config = dict(
    image_size=64,
    horizontal_flip=True,
    targets=['object'],
    hidden_act='silu',
    am_softmax_margin=0.3,
    am_softmax_scale=30,
    init='trunc_normal_002',
    residual_init='zero_last',
    max_precond_dim=512,
    adamw_lr_other_params=0.0014,
    warmup_steps=2240,
    weight_decay=0.06,
)
Rows from block 4 of a small image embedding model, named by matrix and row number. Rows with one number belong to one channel. Each number is 50 + 15 x the weight over its row's rms, rounded and kept within 0 to 99. All counts start at 0.
After each channel's rows are labels from the 100 images, of 14848, where the channel reaches its highest value: "colour at peak" is the nearest of a few named colours to the mean colour under the peak. Only what is clearly more common there than usual is listed. The data: crops of objects in photos (Visual Genome).
# convs1: first pointwise conv (model.blocks.4.convs.1.weight, 384x224x1x1), inputs 168-223
# convs3: second pointwise conv (model.blocks.4.convs.3.weight, 384x384x1x1, transposed), outputs 165-219

convs1.327:59 64 52 40 44 65 65 49 53 43 40 15 50 57 61 48 28 58 39 52 14 53 52 66 54 39 31 60 55 62 31 49 45 41 47 35 33 62 26 61 32 46 64 42 66 32 76 37 55 53 45 61 46 38 53 28
convs3.327:44 54 47 56 34 64 62 41 69 43 35 64 77 52 50 40 65 58 66 62 42 20 43 57 44 45 71 61 44 65 37 75 55 34 75 58 14 62 69 51 33 61 36 36 22 51 24 68 66 42 49 52 83 46 59
colour at peak: red

convs1.194:64 52 68 59 31 45 55 69 57 49 50 33 77 37 15 62 64 30 56 84 22 72 51 50 83 64 45 65 50 17 73 64 42 43 25 39 44 62 44 63 60 45 61 65 50 34 25 54 60 49 58 63 64 43 72 59
convs3.194:49 67 39 66 47 57 51 30 54 54 61 28 47 49 64 36 54 58 34 53 52 41 62 32 53 56 42 75 46 49 55 44 17 53 25 76 35 33 44 49 37 69 73 56 34 69 73 62 54 62 60 50 37 55 66
colour at peak: brown

convs1.272:39 44 29 60 35 49 52 58 76 15 69 47 40 53 38 19 43 80 52 44 49 76 69 44 50 45 28 70 74 62 56 37 52 64 49 38 53 29 47 59 25 55 43 55 44 33 48 45 39 59 23 27 57 57 54 57
convs3.272:47 64 41 50 73 45 64 38 77 42 70 74 55 39 45 66 66 52 41 39 69 30 46 16 49 55 25 34 55 26 59 44 34 51 53 69 53 49 36 82 61 33 79 58 50 51 45 42 65 41 38 55 46 59 52
colour at peak: green

convs1.309:77 46 34 50 78 32 60 34 50 50 47 46 49 34 44 33 32 45 30 53 60 48 56 36 76 51 55 51 65 37 34 62 44 53 55 61 62 59 53 72 42 38 38 38 33 48 67 57 39 49 55 56 60 65 52 23
convs3.309:34 59 53 45 65 68 37 29 46 54 45 69 10 55 69 65 26 55 58 65 54 57 64 42 40 51 49 41 11 47 05 76 44 37 67 59 54 34 15 63 58 50 52 47 71 77 71 62 38 59 58 52 70 62 36
colour at peak: black

convs1.153:52 42 30 63 39 49 52 58 74 36 34 54 75 54 43 52 58 47 65 53 58 61 51 61 60 31 38 48 73 60 44 50 55 39 55 50 40 50 49 73 63 37 52 42 67 87 59 48 47 29 33 61 45 58 78 80
convs3.153:34 80 42 39 66 60 74 58 44 49 52 45 28 49 55 88 28 57 38 27 36 51 50 65 59 54 55 35 43 35 66 34 69 40 66 61 46 54 29 67 51 84 46 62 64 33 55 38 74 59 46 54 63 47 27
colour at peak: red

convs1.334:69 66 57 57 37 88 59 48 56 62 46 44 36 53 52 45 48 45 54 53 37 40 50 57 41 61 39 21 20 44 56 29 67 25 32 55 46 64 52 76 46 42 67 60 57 45 83 61 60 23 53 49 52 58 34 82
convs3.334:60 49 56 45 56 73 60 50 52 56 54 58 47 41 51 56 30 64 38 48 25 58 40 22 43 58 52 31 37 60 76 30 68 50 51 65 59 58 41 61 37 41 58 51 29 60 54 36 30 57 67 49 47 76 52
colour at peak: white

convs1.205:30 57 56 53 65 51 72 34 68 23 32 42 16 52 62 53 50 55 40 52 75 76 57 37 63 31 69 40 82 61 26 25 44 60 47 50 47 59 78 59 61 25 65 38 88 60 73 32 58 19 55 60 37 60 56 55
convs3.205:42 49 58 44 60 65 44 44 39 59 53 62 58 90 79 39 17 40 49 20 62 67 36 52 54 44 22 67 68 63 55 53 66 49 51 55 55 64 38 49 39 51 74 64 49 73 91 55 38 41 55 62 46 40 39
colour at peak: white

convs1.21:28 73 53 62 38 37 71 32 40 54 75 57 56 56 55 47 32 86 66 31 31 45 60 45 55 38 40 06 68 80 73 49 62 46 57 42 68 64 72 68 49 38 76 35 81 57 18 86 68 39 46 45 42 61 52 74
convs3.21:81 64 38 36 61 54 41 32 72 54 69 64 53 66 37 51 48 74 60 24 70 25 52 53 68 42 41 63 41 77 60 45 42 44 56 37 39 53 68 45 45 49 51 65 36 75 60 51 67 50 45 52 40 65 46
colour at peak: blue

convs1.276:56 66 38 67 39 63 42 26 70 73 70 39 71 52 68 36 44 27 19 47 64 62 56 73 59 64 73 28 67 65 24 38 46 60 38 58 41 58 49 69 24 27 52 48 49 66 46 20 68 43 57 27 48 61 58 59
convs3.276:56 49 62 49 64 61 23 49 60 49 78 56 36 54 43 53 33 31 68 43 60 69 20 59 64 36 14 66 31 71 82 44 67 36 38 43 31 40 31 71 40 33 65 69 76 71 38 69 71 37 50 65 77 58 47
colour at peak: orange; red

convs1.233:53 72 38 47 66 33 46 47 40 35 63 28 50 51 71 44 58 58 61 55 61 49 47 38 64 63 51 38 54 60 34 34 53 63 46 46 76 58 40 40 48 51 45 56 43 37 36 61 49 53 54 47 57 65 51 35
convs3.233:43 67 76 72 68 46 33 50 32 72 51 64 79 40 26 38 38 57 64 53 51 39 29 63 36 51 53 39 80 58 22 44 47 52 27 82 40 42 55 48 49 44 62 68 33 46 37 57 60 29 74 47 66 69 56
colour at peak: black

convs1.259:31 61 45 61 31 37 25 65 56 30 55 36 76 67 47 53 57 03 68 40 64 68 43 67 60 63 80 34 58 25 55 38 50 42 64 21 66 32 67 46 35 48 36 50 42 57 80 46 78 58 40 73 47 34 50 84
convs3.259:60 43 39 53 37 38 36 41 47 40 33 30 03 48 69 45 43 24 45 41 42 66 62 43 78 33 31 50 20 53 43 63 58 42 59 39 54 67 55 47 55 62 71 33 42 41 34 60 53 25 30 59 52 59 23
colour at peak: grey

convs1.44:54 38 69 53 20 39 53 47 37 63 65 30 46 31 55 42 42 69 36 49 55 57 64 16 57 39 62 59 44 61 50 65 55 37 49 48 64 60 70 59 34 60 66 45 49 35 44 65 31 50 43 39 55 65 68 73
convs3.44:60 25 60 61 58 78 77 42 58 53 33 22 32 56 41 83 70 66 69 66 62 52 41 57 77 64 78 57 53 61 67 71 99 47 37 67 38 44 64 76 56 66 35 45 19 65 47 47 68 52 61 63 34 49 48
colour at peak: yellow

convs1.8:53 54 23 53 52 38 36 54 39 22 27 47 46 29 62 65 64 45 55 30 65 34 38 39 49 46 30 45 64 48 61 56 50 28 54 48 54 50 42 55 53 68 42 58 70 45 33 55 22 41 54 47 53 31 68 62
convs3.8:36 62 43 43 57 69 24 74 43 66 45 71 48 74 58 69 26 59 46 34 50 40 56 68 67 71 31 68 36 41 78 58 52 62 54 25 58 52 42 52 40 58 37 68 52 94 54 57 56 42 59 34 56 71 49
colour at peak: pink

convs1.316:50 50 35 36 55 54 32 40 32 80 44 37 66 62 35 65 81 43 70 68 44 56 63 60 39 55 11 36 51 48 31 43 45 59 21 34 42 51 35 55 61 42 13 43 64 47 58 48 56 69 40 75 53 56 40 50
convs3.316:15 58 47 40 54 35 50 32 56 73 57 43 49 38 59 64 51 61 47 41 46 29 69 39 50 30 48 53 51 42 24 32 75 57 45 31 56 37 53 28 43 10 55 48 68 64 50 32 63 49 81 62 62 27 57
colour at peak: green

convs1.225:53 37 45 45 56 49 30 37 65 52 50 72 86 46 52 57 14 64 77 63 62 50 62 44 43 52 55 57 31 40 29 64 42 56 31 47 58 78 58 42 23 45 20 62 46 46 46 37 69 51 43 50 44 73 67 92
convs3.225:68 32 46 30 58 42 39 55 54 49 75 28 37 51 42 66 58 47 57 53 36 45 66 27 43 71 65 42 33 38 69 55 48 38 35 53 74 44 38 57 73 22 51 42 69 37 38 56 74 43 60 48 31 55 85
colour at peak: green

convs1.3:65 47 40 71 60 24 47 37 40 61 42 69 40 54 58 28 37 48 57 71 58 53 54 43 32 53 47 44 52 45 50 13 60 50 57 36 52 51 61 53 47 72 69 48 51 39 58 57 55 45 47 25 59 48 37 52
convs3.3:24 27 51 32 31 57 50 65 63 56 50 57 52 97 38 37 60 45 55 35 69 01 50 47 49 31 58 49 51 65 26 43 43 60 49 40 51 54 61 65 60 59 60 42 46 32 45 71 68 60 56 50 44 39 48
colour at peak: white

convs1.261:44 51 57 56 35 53 67 32 83 20 44 61 39 30 56 57 54 37 66 43 63 37 67 49 46 53 49 41 59 49 64 83 70 74 20 76 23 56 57 69 39 63 32 45 39 76 20 36 59 44 34 38 52 24 31 46
convs3.261:42 55 36 39 31 56 36 37 64 41 38 34 41 35 51 60 59 30 40 62 43 52 52 47 85 41 69 12 27 67 36 34 45 52 36 29 63 74 50 10 47 51 48 32 40 43 62 48 53 66 49 42 85 45 50
colour at peak: green

convs1.137:68 25 43 55 46 51 56 43 59 54 54 32 63 67 58 52 64 52 44 52 64 68 38 74 64 37 55 40 34 42 53 79 59 38 52 52 47 34 64 62 41 67 57 36 43 62 36 44 66 69 45 67 50 17 23 42
convs3.137:59 38 51 62 50 37 79 75 38 46 34 46 47 45 63 46 61 46 58 40 66 59 51 62 77 52 13 65 56 53 53 38 59 80 30 32 58 38 55 45 64 36 55 52 67 58 50 69 38 39 58 58 69 58 28
colour at peak: orange

convs1.128:52 43 37 31 54 40 49 30 79 58 43 16 25 36 24 25 39 58 59 34 42 70 27 62 69 43 49 53 48 42 31 40 61 32 57 58 40 59 35 48 64 39 25 62 49 26 41 37 33 57 48 57 58 39 57 50
convs3.128:46 62 28 53 42 50 50 54 45 60 70 23 66 36 34 40 49 65 53 51 30 57 48 59 52 36 51 36 45 64 56 73 49 28 61 74 48 49 55 41 41 44 40 42 56 42 43 60 52 62 76 48 65 42 82
colour at peak: brown

convs1.107:65 47 47 56 40 49 47 51 00 62 42 55 23 50 43 51 61 50 43 30 57 53 51 66 66 69 45 40 65 45 58 54 39 46 54 42 45 46 40 51 40 82 50 42 64 80 47 62 43 28 51 64 56 62 78 76
convs3.107:48 20 46 60 46 63 54 55 43 46 42 46 63 23 34 16 51 63 48 85 51 39 46 41 58 38 65 55 43 76 43 36 37 55 83 61 43 52 52 74 51 36 68 19 42 32 37 49 48 61 44 46 40 29 34
colour at peak: white

convs1.303:51 67 52 43 50 32 59 60 84 17 55 55 60 52 69 44 59 44 59 45 49 52 28 43 45 46 28 13 47 49 61 59 44 64 56 61 65 64 45 63 47 41 13 47 45 47 35 36 35 34 38 55 43 67 38 38
convs3.303:60 38 63 48 51 46 47 35 64 60 60 49 67 50 72 75 54 63 60 39 24 55 61 57 55 49 53 40 48 41 66 23 42 64 26 47 46 47 86 40 37 28 43 83 66 46 28 39 36 50 45 47 39 47 76
colour at peak: green

convs1.281:21 40 31 58 47 36 65 38 50 60 16 23 61 49 48 43 49 63 39 31 52 57 45 46 47 35 36 66 34 45 34 35 40 35 46 85 29 54 33 43 44 80 52 48 62 59 60 44 40 22 24 40 47 35 74 46
convs3.281:43 07 67 60 48 36 55 54 26 71 53 53 48 45 63 40 47 68 77 55 54 43 44 61 61 62 36 41 52 57 58 26 45 44 24 46 32 56 63 52 86 59 31 51 63 40 48 70 74 36 47 49 49 38 45
colour at peak: blue

convs1.48:74 41 46 74 40 51 50 55 42 30 47 45 21 44 30 37 36 22 57 69 31 77 67 44 70 74 27 50 70 35 57 60 59 53 38 78 39 67 30 51 57 37 60 40 45 57 31 30 34 48 32 47 41 17 48 81
convs3.48:66 56 71 60 48 47 32 36 48 81 51 66 37 58 43 46 17 81 47 61 42 73 40 35 38 52 58 60 71 52 65 61 54 35 36 30 23 38 42 37 54 40 69 50 64 38 46 35 56 09 48 57 48 46 48
colour at peak: grey

convs1.255:72 50 50 10 49 42 53 66 19 35 61 48 48 45 62 10 61 85 32 59 52 58 39 55 51 55 39 43 59 48 64 72 40 41 44 56 43 78 45 36 50 25 59 40 38 55 59 42 52 54 39 43 60 42 47 65
convs3.255:82 61 51 41 42 53 51 56 13 45 59 40 50 38 39 55 49 60 61 31 69 67 70 58 57 51 56 48 50 33 51 35 57 49 83 38 68 31 54 56 75 22 51 32 46 30 38 33 31 70 40 43 67 66 32
colour at peak: grey

convs1.320:57 67 37 42 35 62 75 58 48 55 39 33 40 53 62 45 56 65 64 58 64 53 50 35 24 70 34 34 48 36 36 38 59 40 72 39 54 37 59 37 38 65 41 73 66 40 20 51 57 61 49 53 52 51 39 90
convs3.320:45 42 70 52 46 40 57 23 35 17 36 77 54 41 43 33 44 77 41 57 53 50 45 47 56 48 25 28 75 70 35 62 56 57 72 54 70 65 42 46 43 27 87 67 48 52 49 37 55 29 55 60 53 56 49
colour at peak: grey

convs1.184:53 49 38 46 17 39 56 46 38 69 48 32 47 55 39 45 21 28 62 55 62 52 44 66 41 36 53 50 46 21 29 69 55 39 56 30 60 63 74 49 89 56 50 35 44 66 65 79 71 75 58 50 61 41 54 54
convs3.184:54 62 41 38 65 52 46 23 31 24 45 26 66 64 49 53 27 22 51 47 37 57 40 50 66 43 34 41 68 47 45 37 50 31 35 22 48 65 51 40 43 77 31 49 23 57 75 73 35 66 65 71 57 51 33
colour at peak: black

convs1.185:59 51 45 71 70 60 81 54 75 25 64 79 40 45 46 70 51 47 35 41 56 38 48 54 54 61 31 46 34 99 53 48 45 58 40 31 79 44 54 54 26 63 67 49 78 55 48 50 52 56 34 54 52 60 77 55
convs3.185:41 37 43 51 37 55 49 65 67 55 43 37 47 47 64 59 34 77 58 29 50 46 52 59 68 75 38 47 35 73 73 35 50 50 61 53 55 48 77 54 74 37 63 41 55 66 41 44 58 43 35 50 32 42 69
colour at peak: blue

convs1.13:37 44 42 44 65 69 30 42 74 63 64 29 47 82 00 57 49 71 54 40 51 56 54 48 17 37 74 47 63 23 56 83 45 44 51 44 32 60 43 69 36 18 46 31 44 37 36 50 45 56 00 57 69 36 41 22
convs3.13:76 50 45 53 36 63 30 51 29 66 44 45 55 27 68 52 64 66 26 28 61 47 07 49 38 41 53 63 41 47 49 75 62 25 17 78 63 51 57 65 49 46 77 89 57 70 66 61 76 35 41 53 49 72 53
colour at peak: brown

convs1.340:17 51 72 48 39 70 49 64 42 36 76 63 39 28 34 49 88 49 47 63 58 48 66 46 52 69 41 62 68 37 36 36 33 23 61 37 56 53 41 63 68 60 34 72 59 46 42 14 45 58 41 61 61 33 36 62
convs3.340:67 60 44 46 56 48 50 29 23 23 47 46 57 38 58 48 32 76 40 44 72 38 39 42 52 40 63 63 76 61 43 39 37 42 23 56 41 35 86 16 51 39 51 62 52 40 46 64 41 50 38 51 20 46 49
colour at peak: green

convs1.171:52 67 59 49 18 37 54 58 28 42 41 36 43 46 35 48 61 40 44 33 56 41 39 34 71 56 46 36 58 21 69 65 71 70 39 17 32 29 37 70 28 45 41 34 40 65 22 42 45 50 68 55 48 90 56 93
convs3.171:69 42 64 54 60 45 60 69 44 70 54 37 48 56 37 47 57 44 80 58 46 39 59 59 47 42 55 61 65 50 55 45 49 17 41 57 24 56 74 17 59 76 12 41 53 36 67 58 54 58 42 65 16 63 26
colour at peak: green

convs1.131:83 13 62 61 42 58 24 49 44 33 71 45 43 47 56 42 28 45 35 53 44 54 64 61 80 23 51 57 35 53 44 40 25 86 21 28 42 62 59 44 76 31 52 33 55 38 43 38 42 70 36 52 69 50 72 33
convs3.131:44 33 51 30 39 33 38 68 48 46 60 54 83 65 64 37 28 37 53 58 35 31 51 64 39 34 53 70 49 33 60 44 62 57 16 48 49 35 42 33 25 76 75 43 37 63 56 47 58 73 44 46 57 80 46
colour at peak: red

convs1.370:52 55 38 27 69 49 43 42 34 43 39 33 65 45 47 59 53 52 59 51 54 61 36 52 72 52 31 45 27 43 70 57 58 43 61 37 51 57 26 55 51 56 67 36 52 40 54 44 47 59 83 44 73 47 55 64
convs3.370:42 46 19 62 33 75 47 33 48 61 68 38 18 61 63 56 60 61 63 39 59 49 22 48 70 36 45 41 42 44 57 61 38 67 60 43 43 41 28 45 44 54 49 45 47 67 43 59 43 64 44 79 65 34 54
colour at peak: brown

convs1.27:68 48 64 58 59 43 57 52 61 54 30 54 56 51 71 62 30 42 25 45 32 52 49 54 47 47 55 40 43 46 68 36 57 58 71 49 48 62 24 29 46 20 52 73 62 25 61 43 74 75 54 41 66 47 61 44
convs3.27:64 34 60 32 49 59 49 44 59 61 71 55 79 51 71 80 50 46 56 63 44 38 38 63 47 49 67 54 55 51 27 34 45 44 41 67 42 22 51 47 18 39 32 72 68 49 62 48 23 54 48 54 46 41 33
colour at peak: orange

convs1.343:65 45 60 32 53 24 49 51 46 39 74 40 31 54 29 54 55 36 29 66 38 73 37 66 69 64 60 36 79 54 45 51 50 54 29 48 58 10 26 73 52 41 72 60 58 00 39 59 44 59 63 54 55 30 31 23
convs3.343:36 14 62 43 56 49 66 54 43 48 64 61 57 16 39 58 35 54 49 43 34 58 52 64 60 63 64 19 83 24 17 44 29 45 29 71 28 57 53 54 56 39 59 55 54 28 30 43 39 61 56 43 21 31 50
colour at peak: brown

convs1.290:66 35 47 67 16 59 58 28 42 68 57 37 48 56 59 40 39 46 51 49 41 57 70 65 65 64 42 43 47 68 66 31 38 14 26 64 33 42 64 54 37 51 32 22 69 29 36 59 39 47 27 49 62 68 08 65
convs3.290:48 49 65 54 62 54 38 70 58 70 52 43 11 43 59 50 54 38 40 41 40 58 36 77 60 54 19 56 55 54 57 60 63 49 30 50 50 45 49 56 29 42 41 69 61 64 75 42 47 22 77 45 55 52 27
colour at peak: red

convs1.179:31 64 33 47 27 35 47 38 57 40 68 50 14 76 52 78 32 58 31 68 55 79 54 44 72 66 55 51 40 45 39 38 51 63 37 38 68 51 72 53 70 48 52 54 66 50 47 65 25 49 67 54 52 39 46 68
convs3.179:64 50 62 49 76 49 71 51 71 42 61 54 60 36 54 52 70 61 72 57 68 45 54 43 43 48 62 64 47 44 28 44 34 72 48 76 58 73 58 39 30 31 41 52 62 40 41 29 27 38 52 37 69 32 92
colour at peak: blue

convs1.371:61 63 59 47 33 51 50 30 59 26 55 86 69 54 51 53 39 58 73 56 80 74 40 50 65 37 32 50 70 64 55 65 59 55 48 65 59 38 37 56 61 54 25 59 51 47 56 42 27 20 55 50 21 41 60 34
convs3.371:42 52 34 76 52 23 45 29 40 43 68 58 38 57 48 53 79 50 63 53 55 44 55 43 65 62 77 60 73 37 46 69 47 49 29 29 56 39 22 45 61 53 68 56 57 69 47 54 70 35 68 35 34 61 59
colour at peak: green

convs1.172:52 23 64 79 62 25 57 40 60 40 45 21 71 64 21 36 51 60 54 47 38 63 44 68 30 28 58 22 65 68 57 63 65 70 57 77 36 55 52 45 51 56 63 60 51 56 45 61 47 40 57 45 40 39 28 44
convs3.172:52 57 31 31 62 59 37 46 44 48 50 44 55 54 59 68 43 58 32 43 23 62 29 46 40 53 48 55 46 52 48 78 69 56 39 62 48 48 51 24 62 64 42 65 45 50 68 60 57 49 34 45 36 49 73
colour at peak: blue

convs1.189:59 26 34 40 50 46 56 22 64 23 34 34 30 52 46 40 79 57 59 30 18 47 59 51 63 96 53 19 70 54 50 52 39 23 15 39 41 48 68 68 71 63 68 28 20 46 50 34 59 41 64 39 71 55 58 40
convs3.189:62 53 50 51 78 51 62 54 46 61 68 63 92 67 28 27 41 55 60 70 62 26 86 28 39 55 51 59 66 19 45 35 71 47 61 37 63 55 70 61 73 52 75 46 67 50 12 56 50 52 42 54 22 64 67
colour at peak: pink

convs1.267:43 62 85 42 52 59 77 66 00 43 33 50 37 59 56 45 42 52 35 62 38 23 76 17 15 76 45 58 60 47 54 63 36 47 59 52 50 38 58 54 35 44 45 64 65 52 94 54 61 63 36 49 60 41 44 08
convs3.267:55 70 59 45 39 59 30 51 61 27 42 34 40 66 64 58 54 59 47 39 37 58 38 47 62 50 56 46 49 45 49 31 66 67 42 52 41 55 26 31 46 48 88 57 44 69 62 66 30 38 37 49 50 52 58
colour at peak: cyan

convs1.381:26 39 55 75 56 33 40 53 34 61 46 68 50 39 22 29 31 50 60 56 56 57 10 48 48 58 33 41 41 44 61 39 66 46 43 62 35 19 30 46 49 63 46 45 63 61 47 42 21 64 64 49 43 49 46 71
convs3.381:49 32 55 34 40 58 43 43 40 56 73 78 42 83 70 55 19 48 54 59 44 63 60 00 52 19 58 65 55 55 00 72 26 72 48 60 45 50 67 32 43 40 57 36 36 53 43 30 54 40 51 51 64 38 63
colour at peak: brown

convs1.283:53 30 47 54 45 46 49 41 51 39 43 44 57 42 73 25 54 42 56 42 55 36 51 50 36 43 40 73 72 38 35 43 36 41 40 59 44 45 57 67 37 28 59 42 37 73 41 40 34 50 43 62 59 40 48 59
convs3.283:79 68 58 44 79 28 19 64 40 45 32 64 94 46 51 48 35 54 37 67 52 65 44 39 41 52 53 29 57 48 80 67 39 48 35 50 64 25 69 41 27 52 37 55 52 44 47 32 34 59 58 58 54 46 76
colour at peak: black

convs1.162:56 34 27 34 43 46 39 55 54 55 73 56 30 32 37 38 49 50 42 67 49 75 23 28 44 53 40 59 45 47 55 45 56 51 63 17 61 92 41 54 63 50 84 45 51 42 61 00 11 67 51 47 74 58 61 59
convs3.162:45 52 61 36 41 70 44 43 46 29 70 49 53 57 32 24 57 53 24 34 42 30 35 68 45 50 63 29 56 43 42 49 39 42 51 58 28 43 31 52 41 67 69 60 74 26 54 47 54 36 56 42 37 37 35
colour at peak: grey

convs1.199:34 60 57 43 53 20 40 55 49 45 50 38 32 46 68 59 64 77 37 70 59 45 65 44 80 70 35 27 38 50 30 46 45 59 44 47 69 44 37 80 63 41 62 79 54 40 46 40 55 45 61 59 50 40 56 34
convs3.199:54 45 60 50 28 52 32 45 64 48 63 77 37 37 55 58 68 49 44 85 29 35 52 64 40 63 60 78 57 52 55 53 73 58 67 48 44 63 56 49 48 35 41 38 31 63 52 40 55 54 28 60 37 18 69
colour at peak: brown

convs1.182:65 54 47 78 26 44 64 70 68 69 69 42 33 40 22 67 47 51 58 49 69 45 34 40 52 73 81 45 66 30 51 42 38 51 51 54 43 49 35 54 48 81 50 37 49 29 51 22 62 53 44 62 55 31 38 67
convs3.182:60 63 45 44 63 66 80 36 57 59 74 51 43 55 32 34 64 55 75 48 36 44 52 42 49 64 42 47 38 51 50 52 59 48 54 45 52 41 40 60 41 55 70 29 57 59 41 56 46 36 48 51 68 38 55
colour at peak: pink

convs1.135:40 70 34 50 70 36 48 67 46 59 63 54 46 29 29 47 53 51 20 62 53 52 53 70 29 63 45 18 52 61 34 18 61 67 42 61 72 47 55 44 42 62 54 64 24 40 30 46 41 44 51 41 46 38 52 38
convs3.135:53 35 53 47 78 39 50 67 50 65 45 49 48 90 56 20 44 34 52 52 68 17 77 46 68 49 46 48 70 67 58 52 39 36 49 46 45 50 58 22 52 52 52 45 65 58 75 61 44 33 55 38 45 52 69
colour at peak: grey

convs1.362:50 63 23 63 25 56 41 54 47 54 75 42 59 15 42 68 64 39 62 31 56 45 32 48 56 59 27 70 46 08 53 50 47 40 69 61 45 53 60 56 41 87 70 66 74 44 34 55 64 70 63 58 73 48 48 46
convs3.362:49 46 45 53 61 61 53 37 41 80 53 41 43 61 43 61 42 50 29 51 48 35 43 38 62 41 33 78 50 62 54 60 34 61 55 36 28 49 72 59 31 62 29 55 47 60 39 52 65 54 21 42 74 61 59
colour at peak: pink; white