config = dict(
    embedding_dim=64,
    hidden_act='silu',
    adamw_lr_other_params=0.0014,
    max_steps=11200,
)
Rows from block 2 of a small image embedding model, named by matrix and row number. Rows with one number belong to one channel. Each number is 128 + 24 x the weight over its row's rms, rounded and kept within 0 to 255. All counts start at 0. Numbers have three digits each. After the name is the row's rms in percent of the matrix's.
After each channel's rows are labels from the 100 images, of 14848, where the channel reaches its highest value: "place" is the part of the image that holds the peak; "patch colour" is the nearest of a few named colours to the mean colour under the peak. Only what is clearly more common there than usual is listed. The data: crops of objects in photos (Visual Genome).
# convs1: first pointwise conv (model.blocks.2.convs.1.weight, 224x128x1x1), inputs 0-127
# convs3: second pointwise conv (model.blocks.2.convs.3.weight, 224x224x1x1, transposed), outputs 0-111

convs1.209 088:090136154125073138134176145136120128143130116119179158131097129126127094145123160118117114100128103135158111112152151135124122150100120154137144098108135144128190158080124154144102125105147118134128120086109132094124103146123100161072135200102133124096119121121153099107153136131080094133089188129134168152140123125151169128139162153138132121120166103158125118111150102131102106135135
convs3.209 098:111145130167114127132102082131144124061125115176127148155133143130144105158096135095142152054111109086138140128084102148115162124139139179112144108131156151131089143108172130122098109133115136125193143126140167129123095109124121112135135115131113139174125138099132121134103112128106137160090159117125150131140140150098136132109143128074
place: bottom right
patch colour: pink

convs1.34 102:160136109109103088125130142112094128156107113136124144125124137124151121124127154134161124138138168152119107120093166107153159129127162123183123126078145111121109117142117114127107155146168048149124191137094107111090120135116107139125121134100117131124081121117128141122120126126124134101112149106152108096109132133111142151136095070134173129148137125165078146179195122143096149132111
convs3.34 105:142121136132082145130122126104107119082158110134122098138126133131162090133148118120127135120098114115157107130104129139113142109113118118147155107041118117139121106170132072135147130125125171124136130100141134117132158154107101129122123093155117091086106113137159136103116081107148118114135117127134112155131102168127125127095135116140
place: top left
patch colour: cyan

convs1.100 109:132141122153103137112115127119126160126110099120150127132112087146140144150127098154145157107098101086187132128146165112138119079143132145134113158172119105193135086134118128128151090101128135121138175123144105137149081093136172145099126157137124121111128091178131110125148114079113127129109110160157113116103114154115112125116127088185091106111146138136116125152104105134109084111080
convs3.100 100:179145134115143114093140133105152119138132158152144144134094098141119144168120142133142122107231141115171135113131112147121146095133174121173111127132119160076067082127157142122127119131151140116131086124103133127123111116115147093080136133118144120113131147119151137138137122152121158121117108096132116102101099128120074098111158172122
place: top centre
patch colour: red; blue

convs1.53 085:093132131163101139154113116095123128161115096143164132116127118102119050104127118161189175094146135145103142128160128133177151139117101128155125145123118138113128159131132157162135148138151132140121134119182135116133119092147134139140100118110140116162154199132170122133141135114082193110116150115131138101122166142127110134071129115159090133123102143137122132097163117111112133144137
convs3.53 103:136154165112120129134126133102138142154137108120143159137120108115140111138114155118175121131120178103052139153133112151140142079113130141126132119138118113110123113157153128136167148133140104110128094123134119169108127146151129177097142125099123086125142100151106147140149148111138131178145099131147134098130128126104182144132123134125
place: bottom centre; bottom right
patch colour: pink

convs1.48 107:158130143061146185090113149153161143135135100163092152131115105123104156147109115118149131133121149161100133147137142079108134144141134125126154105178127101103107106175124082127175087129143179128133143121109087121171112155118141130132162123141152166126129147170180100122138128151149128147120128111093141152089086098147119129117135084146122133150138121123115147108153103117104134150136
convs3.48 107:144117145131093103130127149138154143159108173132132160100124126142095113118146117124126110114163141127121123128127116150157111132143128124081181143140125161113136123124128131157143092153165105138144081158147102159143090127127131155121117188103128130170183159121103101138129133095105117119126130129143154138118127140123161148123134089128
place: top centre; top right
patch colour: cyan

convs1.57 100:114143098156146172153102108121144125148097106109134137112161137148122179123100119147125128074111108132117105113114126128124101102143113114079162128094141084122145113127112176111140080148117106108109143141107148089122136141160140140098111159122116087123098110149171157135175154127160168115172129173088109145120140129137145153120101144170116144089141124156130129074092139164095137121130
convs3.57 095:115188104105147114163159142172109108177126112119109099181192121146104116164137145156124114115147143151097135120141155132124152136127121112092138149111140141120164145153157128105148093176134157162158146160107182128081087133148137127108163131105107085118154096159105152113116111136122133110141120113144117131127112101091122108140094131126
place: top centre
patch colour: red

convs1.86 088:084153160107118126145108137139131159104120133101157121147094129157125046122191143117150172124150117115178158117161149107167166210157146141136120127132132125140147146132109143127128130148126112107105137120136134114108137140106138127096155112144140156130150166148149155123108213148139179136146153147124132138133149137126103133115109126152121146123161120116143132086118102138152160123125
convs3.86 098:121169142110137100129131139107127128131085083084135181124137102177112098136121149134123097110128123090077139149159148138122127126090162143097125107145121138137112156149151175172182118132149124134165077117142157175132118153128111163103148137113091089095108091131138114138116168119137098124195104130152131107108145128115153146145122152108
place: bottom right
patch colour: pink

convs1.31 091:169105155120098126136132106102116140069152166113114141141143090128113107106154121103176141167109138101094086114094146108152121122111149140128116093147132157106125132124140090082124112114132147111113126090087124137106125141132154145151168101124112148121078131125158136122172154130138123176125119094145136158098121161131132201113099148141127133140137149106119139089100107100132086148176
convs3.31 097:142159093148162132138095108104125116149145115152161099138155144126088132158116147166179094133115120149105096104124154105126146147115095144174075134124113134063118108119142197153119168121088141102138128135087124122123151101188150123154147106119110121130110125121118140090142143130132109175136114150108145109132111125103132147139104136119
place: top left
patch colour: blue

convs1.220 109:094100140155124143144123167126145106157073128130139116122132058131118172091086101077137124142131135101186132103128138104112117137105174132113165119159145084166137151183094123150129100133132097088111149137128127145131112152146157129112086091095144153172106125111158132160129165128138130121116110117093137148144151156139158113129136121138159113157143116107125114113160110135154119093127
convs3.220 098:118125114123117135126112129103136108096179137152093143146096159152117113161132116117112110111132124121141109152094118136147153124107137125148156158164146118079153073087132162152076158127119125112151133146116151114135188125112153054128141148138147149099117119092134156167156095139061177115119134098133136133123133132113140161106114152122
place: bottom centre
patch colour: black

convs1.51 115:121144083102115136135141128138114139134108121135170136149123146124125165169146116163119147105085147121118109122130129107113126114109119136172161140109136113095170175122109116146111168142129085095109189053154097120126170086119112123116168110114146135145158145146127179129128121129134132142125174133151107148129097080107142130168114117168153118156106124120085150118152173133138113145154
convs3.51 100:081143133115122082119161130145161149158154126163124090129135141093131137115147162117131106095108117137144118095176088146134135128094099122121119091106120095153139135132169113138108154134092142103100157142135158122118104113113109137080150077137174113137104133124085121181132096132137113130127133127102147158119135141128142107157130160154
place: bottom left
patch colour: brown

convs1.54 101:127089138111051116121160173131121114093109164142182136131148129144093164126127130209152139093100136140152126128148120149105174094128141177133157138119123137111142151124124140115154126135148151122090133117130115111107110142124131139115090126111155182133110104146215110120134166144140127097123165106144133113096132119143168122122135141116129146094101124150133121158113138140103143128133
convs3.54 099:141093153118109155131087149160060145101162135123112134138118091134112200122152132106111146108142142121158146105152135139148099135143156094167126151100090105157119085145052133097101124103128129168079115160123110180115142153117126116149104134132151143179100119117165118142126146139117162121124142129108131128116134095154119181107103136135
place: bottom right
patch colour: pink